Rows from expert 1 of block 9 of the encoder, named by matrix and row number. Rows with one number belong to one neuron. Each number is 128 + 32 x the weight over its row's rms, rounded and kept within 0 to 255. All counts start at 0. Numbers have three digits each. After the name is the row's rms in percent of the matrix's.
# up: expert up (encoder.blocks.9.mlp.up, 8x192x192), inputs 0-191
# down: expert down (encoder.blocks.9.mlp.down, 8x192x192, transposed), outputs 0-191
up.39 066:136145096172218067095133175167167119175107114105185126086079101165149107142090177146173098138128130126114145158111180115137168149142139162176102139143074158102092109131173148157122135158145081104089125165106129147148086114129075121213108069149107168166140127104119059136089164067150118110163109102115170091143131150194212122118117153093059109089075128153115094128118095092090107113102173107080142113156141112137153087129131106112144182114128157095215128155116151142100142159114166105086187094104124108135162124140115124132056133156148096147098117140153093146096129127095099192
down.39 073:103119156105071144081096094125093136070156155162125082170134094183129073132155081110072143120107123069130102148175125143139067115119141123180188117132093113119152136148133076104134124137131106147198140129144109129099108138154170129097147175141093123111108132148125160169116122128149132129111164180141098183080059137129069140156099107149158120094205153102089146130085147110139215144105104116119108174056121126142129123070149097176153103164141128158009140183109127123109138112114114163177095135159137151133111170114136135148163088097130141095158180183153079093167052082152133118
up.40 209:139164158163145208122107119120110170131084175160082086109153125121121138205168112138081078121127135128150117135117102198161133106112108154138128079102068107100113192119136173141166128150113143108134108208141135092044095137096070097142125095180092195078143127085066148142113181000110146167182136127121100133127122134165160125152104202102127100076152165150140105098162115122142134098103109132125131106129132048131110101134161194127125141141112122147085138118184165130118151114143119134116095133102140146111174110141092155110112103135106162152093149158129170111063086143140173145
down.40 186:142132155120102066107152098128118155065129179127134042128125182087126109122127127129117131145122120129184133115074132144132091115135093185143095109099106146112125113093181186153109149185181107125141156136214133104085149142105125085114139086185146162132155154158094148130175082112120154106126095151146094132119144129102087133116126146120103106160142170101158104126159127144109153142138098140196108119001151088160143117110122108110102205075121100153118180152128072144112083117123167148107054185117097137125110159147173118168115110092078174172061081150129102077141171182109174153
up.41 045:122104165094125156096084098094076119134059140175165145103114162191085134113165100105118140140107159109107142170125123142125059143152162087108165152141150124080117094091146095103097102161132111085059109171115039119138146096155175100133189182161062119164077094158132105077056103128159144105077108119138103128061134167142163170141143104152164149156123106151110125115100115131182165150137198082113090118086182125120097082145201165158120118154093114169121089150102127103147126121177106160135111143149135120134135217143171146116140114141152145121114172176152075169115132180163134106
down.41 052:097098070128158086182123185078167127114178102128084133147109088158163099097069142167181110109135104081213155164154163106108156117139167178157107152104138086171073163151159143165146147143136184180127165074184163110096081139176081120138122099100137139065154131090124158119123155151073175145140157101112180114147159150166071101097200108086068187108097136105120113157104166128131077137090123116136139134189137148106086115134104109105155150128118123118119126117176152100115164121099099096139167133124110084090117103184089150091100091094061132094177147162159144120133089118093158130
up.42 041:136146144172199113147112141106145131090148130140136123168112096156159148133110058127129102141115133088178162147135144139146125178145121100148155127086124103195116151184116125122133096202132120154119151142122114049182124158166104100086140178113142105125127117139116115140132051157109150125127100138063130140057137120123116137089135186088172137117123140117104096146104131099091179127148134149116122094165094119179081134103084105161146162189085176139143128100137088095137127168078154161105148080046210147171108152116147100115074165221137104089095128100144107123111057099154030159
down.42 037:154102117115108138141083162160108136155123098125180143095170136161111141115152094115133105100099145159098155144098138100107143116094076181095120136190113142097141173149143107123065169075095120145132081076097115165120171116106116173163188127128127139156096143166142141099136178073062118111105111125224102076120127059208140053151177180122134152096100131151128181126096136128144057140092098103094113138219165124094138146159095126138096138116135107189157087128141120131110091114165139136114147128202092098103189106070107152119108137095103104135142169143163109173197097133105140176
up.43 005:082115139166113159126116133085112115102149119128134087060127100125136172114168129150105146163102104150149164119170101129115110168115165107113135198165134185112108188149097113147158131124102158130131187204052147125142094112165176244127111143118137067096131141083142162180050125154076106099106124127142123116125175163103115212122147155093121147113115143107104145145134079109100064095135054105141094152172141122197131148086165124173130150113156147120086108171113167137121109163133129162109115208139204147122151132136119148072131143143090148078094106142107110129093160066091124132
down.43 017:077142098098163118181150188111148095145140117097122219123096136164135123108112122164158112125139136096151106168122141068129207126105093106148095156127130075170166121124136132146123108088113234145108078108087117119115155129104094115149132153117165072160188140069116101076116136194154153111116131093117149126137126095151140166089133126116116141131107125119099171109112184146113101134109151142119112158255130141127097169182117141101162117132091145108154122060150139102118154102124138125125167114119110069130154093161095138055162128155121145135149146077103153118109152161142120101
up.44 083:131106174064116162151130147100116142189129098157191139072072114156158138134103190135133069156166107106143147139117101131146147081151115089079092127135072104108139097118097216164142133067138188052113158208082135141194121109156102109109095081139158139156165136088184149141133117128146075142136114139172116119136101107152109151108105122164132098128086076109093129078148133125169078150083136169102160135103137128156151135150174139113097199151145131143149119155143078122144140116161102069130161070048111128132186145173119145168126123112164080144106190096089092114140143147089085160
down.44 081:153115111127102166065126116138138097083123167158147138166131134165156140171145100148114162073116114133078110128152164118144143117114135121167141169157115144155131144126146083100200142128127111140153153119144131127120164109158174146154080163100113089093111101150135101123069112115149166166153157089126138142089125148160121170128127079150082175108119099130104152165114080147132130122115122133133142200000119150112097111104110071185133068201138143125100125146108127124155085137124171137183101105184128128117087136105120113108136131127145078110121194169145076115142088101171125143
up.45 023:177102183135125175131081138181109170130073074131125150136155135173145150114124166122167153154083171153067144144148116147158101154125120130069116058158114168115137138097149131110155131156093026155114123065072133151173141093085139141122140077118133171130117137177159111106110119083134096120098115187130090189152148085066138110138128140089194120125076113124103130182120113103066126125120131098131120131168160127132094164138180104130155084107108188101120142127130060109155148141098141197134144127134193176176109101107127069143108076125114154093102170116174058174147091120122180161
down.45 030:085177124138123102089118123124127129150139160134087110113103095126121134088156131119109149169171113083099151118090048123148136147110117116105103099136134097114163137180110137122098160107122186143137088124095117197124160094110113130135148154143101106155159131068125079110147139178128132135108128103141092132146115095097177103106090126131153094154166162085092140162106155129165176099139122115125124107255086121145179141171150206117119110116161146126124089160164120143091142125124093084136100129088093134142140167145143126066176167113190149145166112089000201173105137156150151114
up.46 065:172099193096103173141094156098077128148128099075168167124077115119105073132095207146140160205066131113150124122136113164144104125130098115139138117095103108174131124079104177132103109144133141135144109174170102140140125122147128154073188163170190123112201137098158124098204112130095061096120109115120079138150113076121140127114099087102160086165065078111105117103132243118128093136117103138141136108200118183161135099192120135095141169119122172124160142126144106159114146101107105149148174112082147086201104115090144122153126125115110151149089124125104126079159165133067130148
down.46 069:178138038146149079147120174157188144100150101172108142119126140174121186166164091130147089128132155130104150097095141107112144111113156155146123154142138160123088120147133059111154112076127102128123134113102110085107152136142096145188135112095083171113066154156120141136093141076081165088149172068080189097125153158176178081135172181098098141094130155165154064169099077122113105143131169122096124122208130137094095121061114096182117103176124063150177133085129171119145159113108098124123156140177106134071118131115087074165097151149140116140110137161172102171123082077164116088
up.47 104:105091144165112097146096141153140199147157136128126086126174169158187142125124179138118096175121131097175139139100114135099126067144196145133135127106108134100144146223147178105130097070127099198135087158133139150151088106172142121096113094130101139101108098147187121120152095143052117169158076133166115149108129119144131092104110190132105086127030090141142100083082115065146172139174144113147088164181090107170147148132102120131119139129134123134107088104171152134132075048149062123103128115134108123135138104098153161129146160112190087184123178128091129157198100107069148098
down.47 078:097130109113178170156120216138146099160092135104141138142150135148084158151121123144131127118097171185081123130159136081138136115113099132172140153175097171152122183102091101129177104106089148093179110045047128156142154156091130153168153113082109115113131115150073131102027143176146150135105132128137174148181133087136134127119123143100044170084130073169099143122114132119135029139098113098111056136172140138128147125120140130188122081162099116133145097144104115128159163166156155154136168115181114113139166059123099147172150101150123129054151144153164085142110092066156124107
up.48 062:089168131158065156153121171089120143157114130063103127104068153147152123080105156172155131120124159110061192114150099104126073114159143110114093096109142084146128142147113143142124122096110039122161187180096096154141088109159117152175176125120124177159123167096179159148141131133104131123132184128128108085073124120131189048095138110096168071141124151124085093146101112054123135211089167108079161124172113115160173143171136100134086113177129152155167120125130133156106115113094110151156162126069125177142109173126105113118089202146157134154060161124079112128103147131106150188
down.48 086:107110128082185196104127126117132135152155049111117169168151102148099120153113124133182086122096152117101128152194106101086113110137144111156194107163115166168120138153141114064151098095140138157119152114091149092142094120172135164141186129100148133102125131168101160138130114119109101128086146136093170139105089097174131080112152163118129146117111108113080166091095168109164040134150110098136105143255139116082158131104163155138134095198127131131101072128126184112138171108108080112124166090177153118147164141078140141162116107166104095094188169129158082146154074036135112142
up.49 013:143155144185130133134111082144160134119110154112108116128140171172154114094157142192189160160093125113107224127087169107093108123127138197130105131124112201084102126133186117151077156171096113095113155100114102128088131099139099099149104111106097169090117060084136166105103131126122125079142127142148154113129152168125108149118117127087155154065086133123116058159079123099036121145190179088109143140200145107092124144109133062180152139128134129107120147195154114104161166172151103163144083123091150163115098131171098092177060138109095128142097139108193082149192096141105122120
down.49 019:062110072083122174130136202100131085141101103077121197096104092170121125103101133130121111132142136123119113149152119060120165132125114111139127151131109062162152118125111110124103117069131194105135059156058129138163129133111113166129133169116151070183150159075135088089135132209118139129109105111129140146152160096162176167097095127117096119121132096088094158119123147133151073149100131134144080185245136172138135157208145161111145091136084170136146105085109141132118141094124152094101190130106114075168185123108105173097185134120152170127151097102077194118118160138133116105
up.51 066:135121166097117192147094152149132129083114187112086164151175169138056165111137144180083142052149147129119070145111106101123121107102118124098114138133147132163119103146157077159160158129088131125170162072105060138113091129075121127101103147137158170126118100090113149148088121106108180155183105165064163206134149088099164084102119129134141119146129079142084195137104174097070103175100126107138078091170115102105142113115125087120159128093088194079143162128169149101182120095184181162144101141135149117124168098167119142126135128205076101135055161117150111117163156122176146133
down.51 052:114145166144068132108155094107115130117139113182162102140094118085170085078197097080141138219119092066126141111112193132107105154119068065122193112174156089091142087162094087115076119121103157122102128170165097140126201161133215102164132152149139151134113146110076136128164106149179086099080163116131078131094113154094080161118074125149152109107180206101141128098131115166137215137137159108111144076157115156147151135105191178137113147140146135148097090159092095133111128166121086143112120117078124129151089149119169118126118122166142189138103092116162124115118180137118107133
up.52 015:069177117118138183099133192119163163099129095142143123090162093140156142150101105154137156119092172147122099108137119073111168121174111171143113161109043162212121150152146120125149090076135095192119116148080130100173152133054091167092153114063154091139084125154100102080140103167084198134129097135128146145101157081089118143117091110159134074122086134131056136144134121102098104132148121143192120164125168099139208134131123152147127128156143183155126075120082115143169080145129178127097138117154122115154172103066099105158125134177106200144106123152090146140116140093201102168
down.52 020:121090126094170128183136141120145086119130122109106186091094127116112097106122144118180112118143157105134118155125090097148153134113103083081131140114133087163137089135149146137092150097146245101128101112135140129128123145128068118133142199142151101169195133080185129093133149161155086114105135111146127101174151114170141146109126124107139142133090110132114156116088177132135092107110101101138128128255085155156097148182112135111157121115109144102158135080137139064093170117178145163128195124094114084116119108162133125055149099075111102128129121078117156072147154151122115094
up.53 068:158162115112084126101118140029119140105145155120079120229147118138160113130084181154121180160149107164168099108162170116077125159143111189146087149118114156149134063182055054119135153114150118138198132155111114104126156145166131120145086076064164139115113136142109120127138140160075146112159155099142171119131099163063132151080079135089097141163160136092047126117111149120139178160164129119138113132184108144186117102084112116109095127142149152113136090158105198190140137132163135090111129095084124099080118105190118104101156132151127127144098138209101169088117101094130120109
down.53 080:170115143115118089163120111153127142150153125130191138116076104161131118185143093141124092076065146131090098153123185154149105119128115099195189117146070128092160143114178176150128114142156063087141128096146163167095097144152122139140130130190080193118072092174114152147136180085189091129143137092127109152130107125165140119172127111120091125064083083148154125118089098096149143087078153153086123154073151125095160096126103117181135147184104072144163124144176164070123153092094151136160160140173141146113134139070133160160058077118145113132122164130190036119154083134105145148
up.54 010:110125153154145093107099131122147144113162153124125086125150126141160106185198111147136198113145086134144134124112147089059076155124160144145121186096075144099090152155149152112118116152159172132103143109139109126194168125163098221163085082133151146148152172152143138149156127137085132102147083124151142122149132126143083100125189124138137162141115135186106098146148138146185125090189067102125161184183088103123171140069082091120099142080146099170089145079136170146132065101103116110166116155087045094139125105119192161030088113113132127107143104086084159145173085126094128108
down.54 016:097128114077158130166136192086141093152139108102125199128085148159100131104117130146156102146139137111124129168143110090151173121119079149156108156133094072167147138112121151146107097082121217108126066129066106131112161127075123133123165139110166094137154125072115114073095121228136122115090131097140143119147144071150150170065098134116104149136130120080061172119108175118134049161109155152167071144255126150129091146173153191129133140139090143121154102113148123121129165129148138115099170101087126083158157097148090136083167144123117140116115121084121149137095150153145126117
up.55 006:132102167087078135176128122174147185132154145057092090131179151111127115096083123148193132048077169141110150131135097070113154141148117166131164090137131157132123070186149123096096158130161039124164168126140149108130116138098083177077131128153094108161136154163104134120131131151109091142194152108153098109131206147075075069099130102119163085096127162151103095169157115073137084100175089125101090076150123181089158079144055121140126157107105165116147129086093118141119131132162145139161178147159114121112096104114156056147114155152149140158157146173104142126131075095076146153
down.55 016:090148100099156139174162185082113087136138083091111193110093101157099138106130135145127109142128154120131115167131115071130186121122099103135095159138133072163155125140140116132121116073125215122110054112056107137130158129114103154142170146119158080166167142052106102084110144188139139125114130092135159150165130109166171182093128132121109137121135130107091164115122178129146088147111136136118094157255120130121123180188131140104136110134106138121151126073124127113122158133151121135118167132134098058148159089126101144073179124126128173114159133087075162135103143142158116106
up.56 015:145142147144070166180142141099121090133129148088132120156148135081176144153110225133109132134098144158138117079181114097121146089129089186190126106144122162171103133129038092145139137072165103107146134162090168130166179131108141130094129085068120121094170150183139161144219141123162090143160133102157118125125078099048113127094112103117133086097111145074044187091131151135167135122130126167109157125158106128190162131139085089117116165129124164127110140157119110158164139119125109093132170065124114113144120086094085070160134157166143109207125145133133128082147108090142060168
down.56 016:147113096114141096148135189126141099095145128157131189111121100211106124125115140145169124111126162139119114158165150062117204142198150102156135141165119118159138131113152104121133075072113147116135123126081108102157092184212106138183167160098107073156105104137152144091068109191133115125166134095126172144122125137162130163145111135072076163059124064165087103093059167097118114155130146094117090217145090143148115133152104069185154108162100137071170111107071171110122146114153138149187174108143129120069105115128118117132124149140111119083122182161146123124143066124150130072
up.57 045:157081161120094137147158139097115170190115088095191124153085057137152107185119110137155098184108047093094136118115088176110146187146132096126118147102098097159104156172094173073118128125143102136162135172126144157130131107105130175095122152144124180140093097141142055144150123180122124116123133086161111127111104080106089191161083132126097118127157081128091120112110142144193141118120106156152123152189145139104109069137132184125082090157120078180118066115113206161144121140105201093113097158103110157076135148081175103151077140160170156149145177150084104088145118075133126165
down.57 057:122093085126142113179095168107179094078142136198101139157117125131059121096156121134149141108140237142168120141133171079133146051121071143164176153101125137167137135102152117152177110125148166129103126136179060099129105173191119111147136134101128102101156164099103175106089137087094153117149119128083198134181151121120132092133148125141110180099101147135139087104095156089142080156115103133087113118128117154081101121124102119131171161123151194086148190129170116079170136101127065154156163103134136022139127106112104162197099144158057086120119149134149118140120091103093154111
up.58 162:162128118120132239103110129172097139117098129135056116122178143115152127163129074159097110104151179131104146135102100125150087133125134138135118056127127123111074115107118127080142164157098065124114134134099119105123139137077088111157129111088084174075121100140101143143095215055095153171174131161114120103179163168099195092136181155094147144091152183089119092135164122105072105101106138114150138129159165130097110128129110161154160123150099114141115134134210145105116206141117148092116110188152187175129148068087058115143116092133180179133099164141147092163111118134141189108
down.58 189:152185120193124178087146112164137134148078143095109085106158136061123164173095140120106148091124126170097140100123088174122048132133175137088103063103184153106113117091101132087144146197122043112145152158147137114142096131087128095130123132101095142112113139188139119155153113074124160147165123163099103094078118161074154108160110146150213063171138110165162094151175082151119190155152105100139149102020127068150149129128116129122110100123115161111125092122112157112147091101121166115103115144149130174137123173144169118149149163160150125175078078139072164163083159129132137158
up.59 101:124123128110091050181106113113130106083124096110115168153134112132149128112101157157118138199103141109173119090129165122147163128121104117168140152150145169193154092159097086088140088128162099187108092116146139091161176123164144159057142146126105070106163100152106082066190094196156076139159114103156118170098081118083066156143091147157108111081152142108145125143071125104087185121130145191141119113148157161118071126163089110107115107133153103121117147121115167160134128134150126186194136137181122098081068127106166017151147200166095139175123131138177123101133135118119108124
down.59 085:123093140076142088113062139139095134084150115181163147140103125133145111086153091115136141148163119093158133156123178102119185143136072131177148141178102092116136156161165190197140125111136209153130101069147147171111143136151150128144113080125153110119129090073130128098129117152128134126127137108158093167175122092140062149141161113099040160092154142090149180123156175125141084072101148167089143146047119160113134142132118159154175171090179144103108139150132092118062047159106115134174117142166123077145163084106093134101082106106090130072165148118173129114190128161072174112
up.60 007:159145139140137082194118139104075085143108112098164148127117135153128139114111119159105131109069241165070128141100126104104103161133102115168114122165127148165127130146105090045136095085116138153141159127059157133154127110129108139094133130158135132179178139201180150119171161137155126124142114141174023156141165071102092091114061155122132068131127139116133094112153124105101147136126118113064104112137140068161159164119114098098171107128128133123140077149119086098087168085119154114145213128167152139154130105134148074155139164168102200053149133127107199159109090125109113102
down.60 017:113116097099145132185126181096142096135147098094108200118109118169119110101123131144148125139140132110146122169135128080120189125091109119136089159132126067166142124154148142152103113071125242125109083131080113120123161140119090145133141167130140079158173140048127092072095142200131129109106131087133155142149138085146135164096108121105105152118112130124096156143099189132142079123112124137114112142255126135125104143198117155099161112116090125120164135069140127103114163125138139112134167131096111087125140092129081128056170109129119135123140123066094158141116155147165137120
up.61 157:164097117102171132092072155110134133108084149158204150149166108137107157161146222158129168132133091154173126107066131156107180152120128156080107135115072188174094134115143118110118132134156087100115117166135119138131102105159131100104099198131166133164116113105171068174146091073112112101115109176056164047076224136178117112101120146089152152149136114150085111179074168132116184083169134112119199162177115158104129066119140088118096128123103143106181192125128115173149130136114154127105109116149117130139101122155129085116149137132113087101065084133114142092120084138118098141
down.61 172:125162166131157124118180127115117116137172097140111159189098149157139160114156103110191062171114141081117111165153170101119170147143093104165199153156111135092143128167116118106148070073107162150079091089096097094125165154132168147165145059135107110142092145159067129105063142177105090108094109078152168142142094123123144131134171166172063165130142129164099115034164122150170064137152184135108059078174122101135141167112162139124132135126126090154125087121110137162179126154113076126166142124128129090130131099138151140128091114171151127099183154067171097127111104043148102090
up.62 048:197101156114076138183109128091103121141083154116152155155112126133166130146119112182077111090159180183125122151151124095072145129128094102117156144143195147174142103165072108090154115063153067082138104116083112126181193135097133168128144151106161112163069166168169174074153120159076083102132164123136102134102135121093125119092107159086157085134097069119106187078110147110141168102119119144097113141136083112154127135188098145092089157144090132137201106109128150091126096138177151138129097158114156130072129128060157111106127118198184126181073152136077175155136127091171150126
down.62 059:116133117126151100167135178151106112072150098169115161128119085116133122100127207149186158187106115099156123110126137116162148126112117110173131137136082171165123146123148137159155102161118184161130147143136147115109116136154099117089100146147127121087178141081059094117084127162150134161121160112081148148150123112182026154129133109118123204109111136136106086205068170106086073125078121111146164111192111202126135120125122048138170091156166107109146176104079097135117219152115118143131160092143133135154079108174110113113127078097068149042149141117162138105156097087136090134
up.63 052:164151138131160119152171089095107103146152183135101079152160103073113221173187099117089133069101167132135127121189088168103155157122098131103170121127145159155181148045152036152137136169177124106161115063132117113074128137120106160112165160154141120158118159159097107105145124137134076154100125165092126147097138125133148158085162140108122118110160107161089170142094126182113127107152064133167114121147123089108114110143083123106151170103149159076101112114123135089147176163126168184122165169149159095128059100056175113095130068118087102067142101131127107113132097130208131106
down.63 052:060117082149117122137157186146168119139106079109112215119086102169149076081110163139173132176142095136170120095123126074109168169139116070138084136105129113171113082181083173152141112121122169151089120110151081119165107121157161091129097119090151101125149109053176086143131116202173169118165136087118189096182108140105147088131154089143126092128110164101140125143117114122097118153108181124106137090179122165116122164132155123133125089143156122123183165126181138170110090124146091079124164055100091107137137145234091136093156170142147077165149178107138155133115111159104083130
up.64 229:125150123155163211136133146122111144116160173130115112125107128114156139140179090100147133143187117139138112113108148156147134094094132155094118102101192095091104162172154149165084125112085149156136126149149120124063122126065107064189086133107075145118123148117144186156109161064109171139182165094162179054123170148135190141123157125116124153150139149155142102104192116158145173119125109097091155141213148073095068129100167142086145094128083117129095096101170116103114162107083095067088119121087124141140157095168046210121150094095136102072114090154102114167115183126125136107
down.64 258:157141108185127157075156120169135080143121125112111143101117181091119173184122147126128134086115112193101092092106119159121052155098128118111114121117191148128120061121140158117145111192133129117113134145150126088165114143085124109140083131102108108142117118185134104127115076118167155139156118118084123154146122164053160147156116141167164109170134077164135105168176052141100141107165134094156093090000127094132122123111147122096159078148085119093150134119140114093204092066137192118139154127146092138167100158160177126132181134162142139172091093127114109153094180133139110161
up.65 063:143182151130066117199102097186124154142095091147113121120121096118099156085111068127103136144170143112094164111111130126156117158122119164139082140133097149111101152094140101107203152164150011137089141084096147107164174090177159171110191135098100159132134136150159140124125138119130096173107116132131078182145102123100078140147173114165112138147146118081150081114118113141126128115110157186119169197170137165099093130135088073148181101138089109125093101145132115081084122191159141177110090162160152120081113120103206019130125183070145139156128165150128095148139122122104127115
down.65 063:071164170114093110130105109101124161106140161134136059151120112072146106055148124097102160163145080074207132153129142165093132125166100169138154111128090086101140142085134143102104132100125165124156115100173135158060137131125163107080110079170166130074153159125098153134184129199065130132109093170187056125102133139122047150091134120117098147166139182085114156085116165152161148142130081171188111157127104175137160138123107173105100183084168158141088148148131095183120112120132105121126052169111147093147112114179152170131115111124104179098147092110138126083178130141080155114
up.66 206:122141142158134119083171134150127169087118165194087123119166114101139151156163147143146136139113113137101138112071087143069196146185127111088103075077133200131105179101076166132171134097138145150143139121124171173092188164101140082170109180154107156118130145125119080160112082086140079135098165123090034114166166084095104167116131160081166130130132086148132079130098134188173189132122148117144153168186078123178167128148108085146100130135144131111132144092105080184148118135072101111157060134107167141119133096167079110163097116116145119089088121137099181101127103121174115071
down.66 138:076120190139183147119132150163118109131169156179131139140151113145070104108181132078146101136142153140119131145115086160119189127186114085121146115141088096107141163191131208138130136103121204096111083113163128139109109146134071124153135105138111141154147114075184130118104179120151066151134140113121129166206150055129113085131112171097080108082143101144162163084182120130179105096121121099084095139069107050166165120171165141163103159056139132096148110111146095154084107135139055137151127116082117092193182075149092168124132112102130112130174121149149173093120119128087127091
up.67 082:148107117133130077119157068118172097162116132117122082108157147205146120127154115156116122076125130114120182172140172121113120112155203108140127178160150113115105152142176091083201127152111156107095131105142109098150134115203157125170153125107108124123122102151094122075090124098148141147101092076139126139097143135151131178099158159172143187098095129129126122127150094134206110116166139081114084180113154064146050133139179098149172120204099109115092038138115130061127118125144089101155050125121098158115130187123170135139121121119144090150152193162141067188081121109090104102
down.67 073:102110108115129136116079206134087167127132091160096107184094085117137071136146139114152171177118150103175109139111137111135111134133084192169122112084157104163082153119069213169137099137123192179164104167134140147115166148119112081131138125114140155088160137081115143164109131186105147128109149166079125099123112110144080131102175112100097152147159140086159085178122186118122148139106158173084175134037086149093107147101107142123174126119141166107124224141182093164132129131106113123096142126132151076208081090157095155117110090111126146044178121142111125109127084123087126156
up.68 134:072155143103161146121114149145117203189119101149103103109106150152165109127141169104148081116175148095152121103161130143128116060172171101116113073095207153071117141139144150146173140130106177143120158144171141149128162096143162071177110092115126171135117126161128141146100146156114126136080129130113157125137104112132115082038150148167085112173146140055145148114129127159171140138044176095115138121123135034173184146158205145106126163099105119098078077141176093101110092108099060116072098099161129111151169119150102145096138072114139090160129156123059123165131130131101173133
down.68 112:167117105128116204068122170126122093080121124140124198171138115110152167169147154135151189082092099160097085075135151091102114135121104120164142129154124205178119098103157122123187101168137117137135154126136138118141118151142148111156071131093146097110116123147114114131130079087151149123142169117050132146113133126133121131132114075107128152132128085130075140145141104128108124131138162112150146150000114167086125126090136074156134063216135164102128165144142115137213137084068181107176141098185157143179100125108114148154120097159133096093097129164164069099138107086152094173
up.69 014:138129145120076114209105129121118164128174115174160112113134118109131158159131106140165120120103188110126138146133118113137180121136100104143137126122120117142146154177116142142202108081127106121127135124085119148178170147142093159102169118104137148125085174181150157090143103134165109096204167098163099131087119081072081184141160133125156063106092128120097113118116072099147113190159113123065139158141133160133091111122091086151080122170115068151099089123120116011140124110132058205139175090116105133091125136156120107137114154182137110198059200108087166174159131109132079111
down.69 018:084112114121180120153161195132101096098144092137094178161105089195128109100121142148180080159130117094133109152168129106132198119133108142159146167142068088174112125135133132122122084088147200173112062155085133112115141153113092152152139140137111106146154102127088077109076133199108125170090147109133182151169119102162077181114114127104076188111134101121077116125079164102157050128099156148161107157237098148130126138135114120129147088129081123144177195067100147135148157160129169118127185140144121073128096114129119134082135081114123146068197139117177134094133120110116103128
up.70 039:154151155103156153088146131038105140138103127136116124142087120126130151157153187118161165159101170134122086143138102171141046085118090174163145097140095167123110097081091112080133132130134152131169123158131082130075103134133147073071121091145073151084134138194095136109134123157141149165107103109154114112124084141153087187120132093157130140225168144104069123148076182156183116225119125087140130119142170157113122119071113144130096091138152074147059079181112122140181175083128124115129142082142136118139130145227160136152155084164109137071131152129153122140148102112137102137
down.70 046:124102098171089081147111145134145112124137147140125113106129114176160128100145110134104102100130154136116151153159162066145212119157150091125170158173064076117132177138137124206137123114120125089060090099101137173148113156159120184183147134107102112172106112090178146114105160129171102112140150113143136181175190125157160122130143120066058121044102110157121135106088130074152111098110148145046127149205091123160133108171122083160146137101127156137180152117132155090107113144163080162175198166123087104097089079045116145086093139086134116150129128151130131127095104145087164083
up.71 010:096132092191099113114128132133211100090130192140129082103153109180145091101085144147158121138090090162156159130156136098147114143161136088107123109195048131106152171124160144171123099115149152079115131116065133136077153112105161181160100139086090042151129165082132088123072104144154108085057086154146125187216128136146096138123089131138152147097099176143119165115099126115132137158165098106122100178182110155150134142125159121172103066079176182111082165106111109108174150155101191139137113116108105169120132143153132120116163143074090127141174089075155143132097092171113132143
down.71 019:109109092091159122193144184097166114165111104084144197091094091173149143129102128167153100105145124108135127151117154064149201126111103105127109154122103112161171165128142153167102119084131184114113098107079150139131147129092113135144122149118149093162139132078135096082123148186170164126101124103136138111163159112149149162097128114101105136116103128120104176139096149144137089115109148162099149140255136130105079153182123142117144112122106070129160100086140113099098154121124141128114175109110115105108154085133073123079141143119118124110139114062094158147112156164156141094
up.72 156:123151164140204096134171175142150133143101134165124120145132167129137151146141175101140070166136128105112126136135119148125134081143137146126097080101128147061134207124093114151170164154118164115126184156153173144087133145144122059168110125114113223129141096117101120141105120067142160120098169119090098134134062082167112167106077158102157147109100118178134148087150163186178134146079130104094162099133109092208207128143150161144082145124121176084126100107124084135142091127125121125103086073102138079119158139186063104134109103113125057081125142045165137076120118122178121097
down.72 187:161141122143074128074115140132114153081109150151099136129136149153169129162142099133120148059108078138155114142132179142103129143168139187147121131142139118119115132082140157142145103153148098120148136155148149143084118146119141099170105120137140113138107115149157129132128107105109157115154140134135117107084125156152124155154146107133087126117141098142155114110143084140117144137101151141143125208000123106123109126110104124163117128116114146125141173133134142174168075088117196124159086161166131121132114142135135158111093122125113128118109115154150093081148092138107131155
up.73 005:128159122157170069202184138075104104115091159104162170082146118139140102096102172111165136115150187105108155092100103105081168091147121175156107124130107166124133141132129071203132128091120106135145101122122106109129094157184072091141152176099168183171132132112147172094129108168107113121100125132105119100145167086123102122037068135159207121129101100119105207145111150100122157136093146081124063122165104042159185122122100119106122119145128161118172143146121108122136123172167183089141163102076114106149161129124190125093125128162096213139119112086092085141114173121107123114
down.73 016:099132099069138114155139175098146105146117105113104191100101104148136115112121114166147118128151129102135108147143148071134172135136099108143098163117133085162141132128145151144130107097113231127113083109073103113109146123126109111143139149112185070151168155053114104072091148235133130106125126100121139126140139090168150180102140120099103162133130119115109160118114191130130070134115148173110127159255122150134099173193116142122169110131095132129164114059123142109113169125129139128129169129092124088132143088156097146073165121142116141132127114080109162135105148149152107095
up.74 006:099149136092166173114111125118078150103077120136164076098113134170088099150114122100168163124117202121144109131166119107062131142138169131128088068100134159147099067108140175075158133159159125088160126178090122103151095118134081141127186193162152091183103175114130191148114119153176096064090146199149081115074184129115112089136072102122197082170111127131097090179094114091115119122104109110128127173189130108132151163154078098118156134097125145098130149116096125134132187104111175157156166153135133152174133094101198116135134134172127144105102079148110092148122135148121157217
down.74 017:101152093121142128173137189087125080175137091080112202094086114165114143105123103151147105133147120125113124168140135087143203142126085113130100173143134060152170136134131155157104107074115217126118067124062126129111142137104090140128148147115145076148155134057112094078105135212124140131132111071138135118141136097144155153106108136109092116117127115124092162121131152130157082128104127143137088144255123138130119165194136166112155095128114128116154085070142125120125134105123145113154191108097114079142162098145093157077154146124117153113142107086085176136113156160160110103
up.75 008:126147156132090154149168161131102156115149110090163063119158072116159127142105099151108101077109153149154123146160107111141174085131100145158169092114183119156136156232112102195088145094108076157162123147093150113091096159069104149059163145129129119136108187145118147112140132114130112183124138117184083133125142102104101124140148114131147048079109157067135123128134158081147097118145119190078161095111158152115120139144078131114125119084160145160071106111098136105085159162099127160107230125151132161126075095045058113169125156159133183128113120180107173158158133105149090158
down.75 018:088123091097159117170135169111148104141138083119101203116097124157106115102112136146159125141150153107133113171139131072126165117111107116145105155123120070161146125145141133128115125094118214130093073121081107119138157112112101135124150162098140078143166144076131094081125147202149128106098128087136134125151129096144139160099129130126141139126119150110090160132091179132128072147121133137127116138255117140131111157182134136109159109112112140115141120076135130103125153125146119135112163117119102077120149108140088127056165134144117142155143124079094179162110156156148121105